A small self-supervised audio encoder (BEST-RQ), trained from scratch: num experts 32, layers 14.
Rows from block 5 of a small self-supervised audio encoder (BEST-RQ), named by matrix and row number. Rows with one number within an expert belong to one neuron, the router's apart. Each number is 500 + 50 x the weight over its row's rms, rounded and kept within 0 to 999. All counts start at 0. Numbers have three digits each.
After each expert's rows are labels from the 100 clips, of 14976, where the router gives the expert most weight on average: "strongest on" is what is common among them. Only what is clearly more common there than usual is listed. The data: short read English sentences (LibriTTS-R).
# router: router (model.blocks.5.mlp.router.weight, 32x256, trained with AdamW), inputs 172-255
# gate: expert gate (model.blocks.5.mlp.gate, 32x128x256), inputs 172-255
# up: expert up (model.blocks.5.mlp.up, 32x128x256), inputs 172-255
# down: expert down (model.blocks.5.mlp.down, 32x256x128, transposed), outputs 172-255

# expert 12
router.12:558549584516421509466494459497483561543514465533531549478510468498443492516508509537437543526473473510541481475525459531374497505479470594466598489518468497531634453530560413539552582492482628462463498516497428498467490479495457581538500533535505477426
gate.0:465478562450479527504514483486438519430561579498467512488426441483541506476561579488458498438543414529446437486398496507512459456493522388493412433601340405460426479464463427451570497535521531587519533522571550548435467583462466506478480587526534455567
up.0:452470524515481529539496481435542457575548571432440468562501472400577501484474510505483438392559453498513399437459483561589485578482427468460529444443451453444460450457470386424522460501558464484541547533406472463505396552493474471529570528481521490574
down.0:452518536536481508453460465509407513505568481446534384463538475498457515533521487468512397598499551473509502470460464532455579424554540457450497561608550437498442514501471507567500536525489566470483474549532481443523602472487492477571509485488566533509
gate.1:489452474506395504532492463419523485591472592455513541524451383563545413428457532499445522542500511534502502496547576606508503467460512625469486487526522575470470474468436455497453438464462518508444452462460522566546536550413560542526640489453466492495
up.1:521563483532515516434493514564489480398514484561505418488537589478580511527475473486582476485514469453514497495467481461678478482563510434533492394525463432481490483511511548486491558532524483486517508519555480439487526471597403427481323533503527505509
down.1:478558512527468457458429550505559507531537405550538512617468462482503502459570466557480490460431493495447512478567433530499510479442470501501498565473410502425574482552426545518536547487510600477436527423568506448581569518517507526531555492503445505532
gate.2:474479524502496519510462493480448523404507483501486415512494454487542473458484493499434502386516538434503461469642397513467545532512487623611582459547428454429586462488505520500517457432546531473463475524533506476471518532480544517433502459550533444484
up.2:465471480559509419498458438477467546479500434510520531464547447529406433464589518541567496498503416566498399416490517491499511602461525437505500599488446580567434467547476594479488504535540488488499524510573392582555503613469587557452556452464518460425
down.2:564496483554478505526516463461436506489578505540400492468589541562545463587497539494613512452457469562486462539471386441449497443500564464547446459494492494483465426517378445498432499407534547546536467493492542471447379505542508505473469537532562501523
gate.3:523504505501553520463526509545521551430540502573511433501512500579526471447539617521495568511458411431419414496519473560503484481553514478449507483528432494542478485477476516702489534501399504447477434547458461437494512443548462557498488507509449481487
up.3:481476470507466539515472511528446457551448455436494533480440524471477537548490349512493431488473539542592588506536542462532556482441501483585537539464505582448539465519540503291476513419515464525487536449580575535475519530458541452467518486501549456494
down.3:443444484505511560512548542528516503532517412515505450475529557473550467482448461422488455547542554519549540489518455510407467428500544545493454573518519518456406466466540495519421558598524455580368648510549547575468452503513576507460486548390540527449
gate.4:464465485428564576586478542630519493537460574538597521528495492471487402542548430490486439508538593506470431542459463496461460439492515569467495453470475478532511516570507458491541506474521605597471521405535473499508501513467425401469498467419464443416
up.4:424451531516519536501498504448516470500441673550478540527453548470505433460453481571510573456534541477511505382489437574452484544432596550549577543444494526520525348503438500527520508466495531560579512574553439522517501524576496505543453524478461509433
down.4:547508447520573449437529495560428460490481489599451488415498445437481450507487561529547454486573500526443603548573474498446519356486506502501451428535512502477445427507468486531502546510510459524515488538460521530399502509481488472523420524476547538569
strongest on: voice: male

# expert 6
router.6:460606390549484518574471472478397603494454480491459435493511536465474521545543459508542538441442536469485535514495486467532514457487486549449544476450471484525544514457461518538478527451510525460575382493553526503516537504480555431611517537504479539460
gate.0:540596474465546519469505559433565540536483563455459426555478459579487553513537517483483521473461606555590402562562454495527490510457475491578490472493544537423413516475542420494482430479481467524478525553465579490522523572436526466503589593543547490538
up.0:475469534580444461531522446530456468496517444544530514507479539395470525544489455535498455508498398474396575392424548537545491513520499577438520549497518485575579540494475568538478551498518534529501474429505447500460501460565461567505396386494435496498
down.0:565544436569544522395496488463503492434549503589449533517516503510497444524497446511500555585490471511487479481533476475480475506484501512498451547404445519465505487544474472511455568474449559385594529457546543493542555532515452538514496424515457507457
gate.1:557353477502465545537578510479452551480512451423490470493495560491450553470488515474497426549484578496563498496587438507501510511461466524526567505428504509581484565496504426556419387456471488465503589435443440491614513488535543534515461546593489391503
up.1:521439464488478535504473552366505490600493464507430458511489442489562424480538483533610446426543582508503456485517327557502484493478536457478503558402600464542465528554486480612425524402478477502481458450479476609433523484540421474576496516451497537491
down.1:524500482466477511513534579518545409395508565553573491472540498465498507506509472457407530527479542504532453493455545471469545531463528496489384496503504525496460525352535559457487523402472460462509469521527393480498482542639503526490474462456475511480
gate.2:579496477518456419434452434540501440486468453526492529484635572499529478454447494489503489649480506514481521397563470486475439511490563456530535482531441517434479523533626543422441512667518545513550501572450459478433504534500454456387390499560531477496
up.2:399436501499533474548569514500516511457547540468549422450434467504429548512496513483525485376492521426536547627518532475576528480513536494478437525470500512531494480412405538554540521303581423563404516412462515556575592482528541509576629476492454488475
down.2:541547486540477549526461566518501539401486539461482507529395585473486543466496513539519556512442513542484503474494448369563482472529498517487456518362526423534493389512578477480435543476516537471448437510545535488548417391547486482575531494555507551515
gate.3:495533560548510474536582586393497507499591517545528474441566476478545597482542555516500515515548470531503441550478454492551484423485464513561492487468513391504402486450514522570513547486474592522591525536458566607577501441575507526440465525488486500528
up.3:490503413556443472512626454421518522533604553504473509462521508487464549446417559449531516487541405566495479461490498526420475453490472476521516435470437485477569484491503543530546518529594569539479528574500471521548619482503452530401437519564510503520
down.3:524394510543433512503405579458448484387500508494573497456579554457489537536436474547507542481543565547395567522493491518540499513555485433556592522497510513504535424595487457555470449466504381453440512492569536456533489541517485511528493483433489528443
gate.4:415503487511584398410526468474472564473423471472494474447490534550440558481573499489459479471439634454473416482436428468594488525522534517544480383476409430444471542430521412544496500512435480559560505429632500520483527441526546425580509550497552525470
up.4:418577479539548404391510434484491504449499510495494505460539512507468577522563466504489479507478632481496476500460459476627540541532505527541482403463471471402439509464540434541442449541413458559577520419618502541474492414506536413608489546483518529450
down.4:492440503456540523530508538488466521573458461581579558497604519499602470437487399385527542525549499529421588509543509510394525458455481539421435448466512485421452497515557465503442416495574576498389477576472509539543476386457504470526501399446515479531
strongest on: voice: female

# expert 4
router.4:483494533474438461441445518509580533522451405484524504428495578563450511483457471480478472473478535453502507569591562608506558398496521613476462479512472529560527472492504452490487582496461509393562505424508401482483481544479531556463516577508459482526
gate.0:520510624517532411493461508547579487521493499497481486454561570455518520459443474488447498509503427439423583553511538476541555514492437596457609438528512537487424660478468446488519576484539496473475591503531573511491420450465520462615568465445641561525
up.0:515535596451521452475398505604515482460515469410494485440532531434487532498469486518415479518465462502449609532546469428559569511504473545469531531518485620541467625426477524515504527549515475518514614471511542484518412428482527483595526497524639690534
down.0:467525496509548516444538445447507521458365489530479540474637438502560524568490472540502448468409525519493377509477471446561607535576501438533429555410510439569484459574535479455443543525495465450537590617409504518532566517541583497483496462452517475432
gate.1:509455540542437513550510446517398504413439616538473525541458479493575530560540494488525524466489566451489508430479523471512544487489483474423523535459486448489451500500454495527475523529528529495527504453517430509586512388452439523482465450540432587444
up.1:420487479451507550501451485472488513577510447491527544503487465534536514533502490452535559534480491500513523567539452475515532487504590601506533549552532461482572530447504423458447550457523474490471589533520562533438588584469481435499501557372485522504
down.1:550558461558531541549453526469512495570515434411513485513574439465474505532449483548555459541508502519573424532511486543498492544564484490493442547547511514490533494492562477501456559570472633466602534392575465469526527488466681536548473508526548443574
gate.2:528457539477488563491524487478516532471529570514524514473486508488530629508536418533527497558497509509495524435498520513550517510519523550468450514490511512545485496429428462530411450557584434491481475475466516502532594567477561528547472489572508502495
up.2:485513438405526547473450468479513436453545459518524521579540411482510470462480467465443459489415477508535577483390435495417489533422453463488576584537542542559485526562492363580550516481473529481373558525540403549451431513478459409455501483544567504513
down.2:527473533433544471507492371413486522557527545547536543523482389430440550505565520499490614423518520483525530536517471496511490576543454495510559440464489650458403424601522485444563546493467515421563544537545597469538459419566631464595438518506543516484
gate.3:485531453577492498500525541479466470510482555454440477348579640626554420496538524483485510476476493495624529473555399488398531494481485502524464486571458557497541400444503428553480486459407584535507581484465550473567491481484558584459543526503504581559
up.3:507498497523501486533539459448557490593452490512536541433524614512575555550454461482523494489470475517492599495553488443444499439486483543456392556488567536553527460445522646420523555402462553456486456460470502496512531493478463600425499526500443547485
down.3:475549510497510534465555533412369534486445484501443491404497477494536505537611426500533482454422508503410520527507505518524557608463533515555475428505495522439421477538504477508451503547492464468500440410490505467541438435529365533509522518530537542590
gate.4:536525453480482421571528521538484476477557502492480410515450532403540498534552387554489518496532469563549447464354506489526480526548598558503547512503475509517567499459482462547469487498403415476571499574406492510555601519541506515487511461455452498457
up.4:456497496586428466445519418526521498546534505516501563601504549471502543487550522499437530522467456469553498466599442396580388537522527537457410472498482452570520531501494299520528493539465506484465497673518600397570508475437467593506574504431534492551
down.4:473451460528484477423510527511482504474486481527441446480445588453532475563472483522490522504532541498478444552428574461472484448586523422514556501561532526488523538460498508473436485587507534435492463417455460566497527480412414505494429521414445461506
strongest on: voice: female

# expert 2
router.2:485425521494463484494557482536448517525493451435577608482596490505479500505477573504508441487514521481499504515451576421481529534525455479501521490545476509568422484473551569538557469528607496532438574467526545461489562529551508446510580587492403449533
gate.0:483453463481536583430516463462473497492563470460516497501526537467488495487575437495532516465538532442448519484447574436582539449488467517499477453465532525619479596565481489520448407502466541501387428538463479521524506503496484487604475656502463555540
up.0:510453508511473590518568417455477497446480532524554503555538527460474473589485437481534460487584532404531471496502559430574473505457422582481496476481521491610537437549542479556442427522468516495429453509468407451580465441472487480441518638520444481518
down.0:534533526527384500374593484433461587421496477396439508502432471445465523451548517456506473493535509544527414517480493547486643516496518503558490522502496510526326479519538479543567573571540511453477544508485499484564535469499479584491472453597537532544
gate.1:486480539431464480625549515465500461529482608521452545522427608537496479550499459452517501498439512489474598359481554631452519462564483501438490495535518463396543409513487595436516473542571460512487542508519559530414467518541559469487431501508530561561
up.1:503535472551497453357501437452505516437477417433557427539480480457501472555517572548520509500500504518569395578615513432534511520490581518619459488471488552506445572513564474546507559428366486451470427468449437550528598562496458545516475574465462494484
down.1:559519543510498480479519451441509505415469459535450498499496358526417501517512449460519519467499510511466413476566420514624558587417547533482525490485536500530535464506461440478506483487563429483498536501600505441546607481524426446465533491578465576427
gate.2:515485563512493484565444425486478530540480522550535566540503547535482514482516506474505474506501429554492521480507371541502531447530497523594531530400530554507615523481583550442519517505555446533433485613439588564451450444477522559569458484499484499557
up.2:554490607534512498471445458543466475588421567539504544450509614531531493514500454546562483532579452519407590500425398549478579481498459536565555577417523521504665497538473478493494513487519508531397475558465508490504456496495548546520492451483516528505
down.2:506561429541494430466440437501493533568535538522440544404561496457447459490594505542555443557541542460509500443472568504451543441523548529504528459463494444603440501433506497483603513560441619623574519465572520557549499514582584521524526475504480543414
gate.3:509517480484521499489526507396527499539526473486493371508496447560501501528447557589459533545540558532554452536472520458458556518527497463556552470490542553489668487473506481629558464547501542529452441483563405522610549545511437481509554565498518486571
up.3:492478481460614448472427522396548547434524465455601435513541461542468516472456513433432442542522480481568410585392531531441484561493499384573515542463458483513568437459467466637524516443417476504474462445520529361462534495422560552497476510560574422529
down.3:484566517452503527478437503470446446591529525431410431499475516532499441545488541499484518471562513551495523416463405529550603529446515513518587516417525447518422409529480505456510469450491497512650522438537473500451480479513447561486496480498435517467
gate.4:529522527493517445494484547540511573516554491489475395454461495421456387524518519374506500506501412468450553449455453451517490462474510420464543431539553443483465528535431445422524486556477479477475481470528702437447564443449513482460603478599521505452
up.4:508480568561565515458522467530493542580465578432507495512495637537477461441549536486458493475513474448476554517532516477433461473452500488515505435395463513479431489490483449536496457587507506407481502566563569507555477517488478500472523504596497623521
down.4:452495548508477543530527406562482463537609496584440572549538573545531569405439580517456500516559466426526503455453554517504471596545510499525340481545569516501512618435498488544543490452519453573468460470472427559535405551524630537549483582507578524468
strongest on: voice: male

# expert 7
router.7:553527615500488460454539548494483426486471450557546535482608435534498539487517550438494469486515500519486545523452556483435502510432498409557520564500478646388457538487494486427521472526528488469416548437524525531542457563524491573527590485521484507532
gate.0:517464467511545555529500432593515420449514482474461558510463543588564416540579534466405487580471525491474367464468403552457522472513522567436595471502382472524564471585503489465536499461529528445546541590499518410492389506479470497483514467487579512462
up.0:584594442407559550517554523503487540436542451468430454501497456534480425498579513479455511504468445524439501437581481494482588500544468494535446470516482504495404501506504493476473566554515423451506557510504542451548505488501482444537476525451499538538
down.0:556479494503523475490485473521467492581509476492543437479586494520549575351483470556488471488514421533531529474503573489548504503472515479494497499549467487544473496538549455449507460569463479456541551589528466521468483586452577539568445428518501504529
gate.1:489493503488513539430491507551566497407435404494522532388549435474449588551455415506504479529455555497448554555471517466547448562570490380403521572428543550495431423479511543533591502467462548494607467433516565524481507546540472559487587555437379502511
up.1:496477482479570494515450582583459490544503510508532479329442506571433563497525589492516546491465474396507464468475579447502508548472463477526466484458569506499464449590520457515554467359516467406514508504428525593458504490501461480503462395516468485550
down.1:466485495513505540514488502479518524450549477520519498461516546491456425499532547568481447548454482495530552519506474478517526446448444522566487528496480484524505554531516448523546470505509492479486554514582478458490487421507543446497429461502462409530
gate.2:466465455470505422523444514366527612501502442474492462460520438452519477431458488542554570472494504491514527542493485499347545579507470527507455318500443486447547465453547455399533504534596531506468502498527534425544437528536497518553526570578524430541
up.2:475490565436469608448528493542506462510497519520511510675438407468482600454501532441492613530479376532459521492488532477509589498462515519508451579433416480417478484465415430439491562394412481521382443497522492532543515536486554534498494392461505485504
down.2:515517457437504540653471462525555459482607429555479482486537594487540523523493550445500483520494408533513486486476480547476393398508500491521521400393453520525456452568489535498447514521568427473479553470571443499487484417511608489397533531444524470521
gate.3:461483499468458523491496464509400473460541476407542509488547451517547442383551536446484513483539509508518545607445432568601562488501467393490536461493543489486511473559412529498462608435462504498492594422529509512568465481476531507490485496543496518517
up.3:583490542442527377515507490412591543546398517598433455464465511440546485564431497604483455564407505516522446375515544469459510459495537600545472493514544492533482514463569547485530473583477471474483461558497527464466533519568475497535509560509418532434
down.3:471513477483502444568482493519428418503453498467423613589511531458467479522542637482515447514532505473476579494505491460499540606416492489571560536500499533480528460471563420428425547540503554542429543539427536467542505516524388435573508480536515428467
gate.4:388543443475511469496481432566501457648512483516578529550495528497505466476506461511518490480558407493523436460557583467489509511504587544520575486559509461521462552524541605461474531477564518501508510574461479449499476463501545494463631503381484525423
up.4:510569428467502461510568447534478559432410488488544479397435528532523470591542469510449598516487496524540487483449399571450513457459470437503569506436657506506450489495550534541526534402514518450497538515488554529478514527531470500548446501498431473444
down.4:560493532533509440515488477492470530469453496425598407551457535485463513509466515459505554541593523460422553459479463523571525515563539474534515505602455549563528512443514549556467472471457535546515540552597499473510416550462382484525486497477536504543
strongest on: voice: male

# expert 21
router.21:541585591498561533552520496542487450585342467476500552461555486542560491521543518454572475512546461546469628567484580437439535582539558487513503440501490553460435523460574544506552495519491449455467576455508445516493529489562552465487538563486539492558
gate.0:601507513559413426474464456526424577472453432471493441526525478547406456487518500475565458533501449453544379453631575485486486508492486534439629527480491463545532484481605504457443451466506541477552474571501499521537414440420499563533455515475548483471
up.0:475559535544474484458478470416532539491534488450485400612564557541483500434521552470604526545486420400553504386574513549426495548507467525497595448478509413487510536486527495461449487494436590521578441582521523572472459489405495527575481508547567522553
down.0:486490481533544599478526469472378387563454527367530482522497466470494544524516580497498509532542526500539510495465511531491556572458508570561548484551497423478524424452446559513525505597484473647505473541471493494512534473541450480427544511491500453443
gate.1:514440464514499409521428529412489472508459550576510509503461611439583549477442481447525445501491592534486512519528536469649639605522568577574486555379483457495434562554538456502441480417478486541551504457557590510499483513509441461456555536462455476449
up.1:530473523514412466506491528455468470411455572551484460478505598434520531463475580492536525473479599518496509528499522486612630536519479699582469406416519572468487516551516440459477436458539484482499490478459527503466523536466525507523467517482474496487
down.1:528492481513496488432536522541505545520568444526497460437478500538512516523391511438504436521507460516533455508435496449593554474483525544521441445543566588585545476469515500501528507502498527499568473537597512497521519535482618504420528508495414514488
gate.2:600457577564469478546576538461564481490566549520488549599463544464544493485468482441481487475512504482495546555528502476521483484441481579605514477489496505476665548446509459464590457501590473401493416501517575484490500504578499418390564515421679473552
up.2:438446609466502504524459504524456472516534584544492488542534517530479534432471519551450505463567541498456545510517520462556481480504470485417525607508480451512475497517452614536524470614457477343572503453555538494497528491501565458541496478535529538506
down.2:485480531529440524486486472537509507552436477543503468486544510476459490437501525539515563539467511471528493497423507475535394459450498561488494484567494625468409572426481542486448530528534481492591545481462545480457563422576456479478466547584459444532
gate.3:402479554519462473520434476512590506452477461489543513553515510497560475531478551477544436590534557517481521585523545438529606534501493484460521423506600523561449679544522460533459461478528463515501626486436541496400576514442474427504498505559453450520
up.3:470529490532508473469536568478480539550549545459469586535475509574592407452519541481506454582557575454522459587482513448498565491504515514556573536498573483480518404507520451430457467515383536535582559543398473487478395517379546375566477516557487465572
down.3:549479549494532459432513502460516507542497563505483473540519446522458588531509492541496517520454480530473513545446501495500539543595439469490524477531452541524552498438508452500545491516402479446495498462486475466584555476536491457508464471465472537493
gate.4:464530452434488481496438576550524451447545469466503479555440442557423521533445511598528441521550442421533641518423511477375488519526499444431576518480465574558560486508528569536470572656489532462449494468611445471444456511540628529497493577521548441534
up.4:550507528606441502449507526443474543450496550476488543361578550459474489456507516463466519522438535487468368489606476529569536482420514493505498489490469447490543462577456518550517450335529475502551560516416552567551493484521421462490438465561480494374
down.4:475470546542578432477552515425445472487411571463467422502443359543537489572531573494534479516478494530536494410458414522467492492427501498495492445574540546420545446409533468575419478470519656448480452637504476457524543475513533470460589501504565442477
strongest on: voice: female

# expert 15
router.15:524458564484540428376485443519434484414455494465501480518632415496496474561523461518525532464542458502475648516451568476562513567547558451474515474559452454426498434477473560500559538591480474531476525451567480448527525568521482549506485464528522532526
gate.0:519443411563510465476560492498462450447512411548472500488425440481481461434695483471535553514467498463498515470461565470681521521509489488459521476466492577448491569572439402521532450472483444466466518496465573529537454518494531454636538445473504521493
up.0:523530474546500587543443494495575426624473505509517495503466461546499523536387531525519570534486494523509515550467424613432483489497483482437506512517600469518591508481508464525526565538524510588503552511512438522449459494487507477553510538451517512513
down.0:444543518485487477521540489467487486401500537407439495464513544552486480413471406505462511558491502497498558620491491495455557481533482475446527607443462631524516499492477494493533488458464568398570397499431504616538560494569393471500446512569450498489
gate.1:476527480498374530505469427456552478457498540523514551557525428589477531485510471516535437525466459475503445524515506413527452513495434506488396483480477447397496464573522368475456497504476482584505474549534553529547520429527421448546491440495521446520
up.1:500429498552508564496477573513464516519416536494466502485530581452511497551504516451455563462509513486475508463493536500521602513486488464523568559497511528606531557474527496408445510500476504400458530530527406526540458564548543550559517468447468525488
down.1:558471533483399624522469403501468495608519532404532493521499504503591547485511506483439529541460512458390388580491550448500560587460418503516577530420479417531479496546497549507530492515469457588435576609488485509606418522484558457415426512533501438549
gate.2:484559515552563519437504464455435498573464620547515505490491520533454552613461485517484480436457572453481485485577393445549449475475461483461496520588597468556543518538517590563471439381557550493437433509420549470434464494548452518498472484414547440469
up.2:467568515593609494506575429511548468446503481516510548622458536562533540433529479515482463485486551482441488496465480491601436520487452536475554518565577530556387476583564422492484482469456517529486473485539525457502518498465449515474454490398510462484
down.2:524541496490448469413548472504461502426496549525529484518541371470444570424566446493530502548508435548419517586548450500482497494501524530470507528445481647475615395503566520500566460525534550449439413473546466458519503508475393409428395502549507502474
gate.3:560487459519488485544469512546497398557452539540414593588471427509538468599475423500455478509423508450542412525455589514436432504471515466461473464469486449463552498481581556578428453469455498535523601542488548553532484448514389477542524504485507505470
up.3:577569518453463523568498416492527432657420480536485521491483506466513492624573496559403543504510500570425440498417616510470522539444480571373486536483478471515573462426574461603460490449473456507548533505590514537428527502541493515491475451452447489524
down.3:483400533459402492553506596548481501464419386459447482436509548501467524420521588488523480423526533529419511466520555471634475512512463433547590440434445496542491445542454497479494483445462469408454542488496525466480506491551514517519491498454530514453
gate.4:589563588505564434505506448530452465505481505503485516462494536491428525483432586465461494535459444424504594515428550433444463592541454579515456356510445472505414589489543521483501413418525485533479525532492464578521520515425477535483546573482497503536
up.4:409449492508453450483491490543581523482549513435506495472472475514635432564533474484622453464548531543503479446622517529440539487444488398468600480514592482546507538491521418597440545557502557479504441450497475556478362496578606405438469438501517501508
down.4:479552521553378609474455530562477500555554494571508478568495507484490423462468533486481443429434434507499590515426415514459522450554487536445577665531506525468430479398445497523494486545480495459522448409589563438516496498393504528439501478445515532584
strongest on: voice: male

# expert 9
router.9:485508626502559444521534584481546457473499465526468537439623473517520470466485534499452444512525434522517482464482575453475490512472538458458505475586518565455410582477550499542453468426500520533482587522543506528488463571536596610501617517557520461557
gate.0:429538522498506416436619532459531523506504562502488472502602498529501582466495471424485500519437493610511435503511491596435584468496495489492554495516538530530372585479464397422509465433529586453518568540434520520476509458565582427482508505425479594514
up.0:565519499481493601575404506508492442537470456546579495551438534462536442500459507589456484535549465459481553579499420512566444540509510524505556471551537556518618421471552580505486533549518524541518433513428515516531437561540480521545571542499538525446
down.0:541534501508425503479494448494490506553472544502555512396448495510572535530459443449598475480558508425550484501533450509474486539480453603492395462613512553501502523578478488503521523482506595462635492377557472477464470491447592510436490495495547523479
gate.1:606498432542476469495538524506461475565476547465498588426486415494500478480509531505489415467465480512519529494478536583551508518452469535430515558588536431462545565456515526530542505530481542444443449504456518457568472520538489446492479556455477485515
up.1:576444459498472452475518502447500465596503546511522534479456403489496480464485564558467417454495450526529475429451535549553482524444470547520510627577414505452535597489554441532531569533486531450430447546448432445511491547520496417462492582486421555532
down.1:439481429614502572502545455520485476422499511463472467476509462414508523515477454550481472542592553472505593506461508516471489487486548484577506480532438540534495524598478547519562455513515498555492377493553464557483536464486520487407542545495530472542
gate.2:415491513562456525495543493502475415411466494516543566496532559456452514558530440442531503452487521567440385592460399531493459502512529474517450512504496561453466567496430531506527484578365531564594462482563527450396595529450517437515426501497490535458
up.2:455486537589474501433544444448475459475474493499470585544547526534495511570508483512500523451429462515399480570483411495484442480529448509540488562451576623468516558513485509608502404518336462567504517475591469435510461462456508462475477467459461505520
down.2:587508451574530483465522476491439485567559495517446610492530531490466450500509435526512556496479471490514434450444512429493495440507543526503515586484503525471516559510441492471464553649502455502537479519496558554484633497544560460510504476463534474507
gate.3:521468486517524498465452487579538504395500496402647510464462429507536517570511434460569479486397506485450534504412589495536485527481543551500474468500468555524505464535493446485450473497500520421490487480471504576535484521435582538478504482480430483401
up.3:518491561473454471488484501554521467373459357379636513502496435524484501554509456478530456504389538458462513533385542487550479491475498590474421457478529524491517502498497469541468485568592535410495480536472489634585506507457511550465482460462532525435
down.3:559455484525496526459463549465546441508413514471383420548450458522532497508520500477567488488501560551532461508528486465464460547562483564467556540563556446526499525477519416497522519467443372510452539485497521459493586480442605522441537558499566506539
gate.4:518532452459510439490512519479474448467474447494506578542583543467485555458445461461473538509543544459512443544487534468488539539447552552525520517458561468478461551429486527412523513521448528493472419562471479490506488420493502445485485438374432503458
up.4:416530555516511559521485542493471483441534450469536445419520477484435519541491568480559473483487484461497405458416553469476490508490437515498498564442436443560570462587581432497517497501530458445496500483514501510475499525494456556546440472572534463497
down.4:516448495513588499493381483427408556455572485415417481502513436467494504485517456437510485514499564516446428448486512480463575589566551536537509627551515507533467450425436482444541610511530555525587541473481534445480590462499484455471438549582460498560
strongest on: voice: female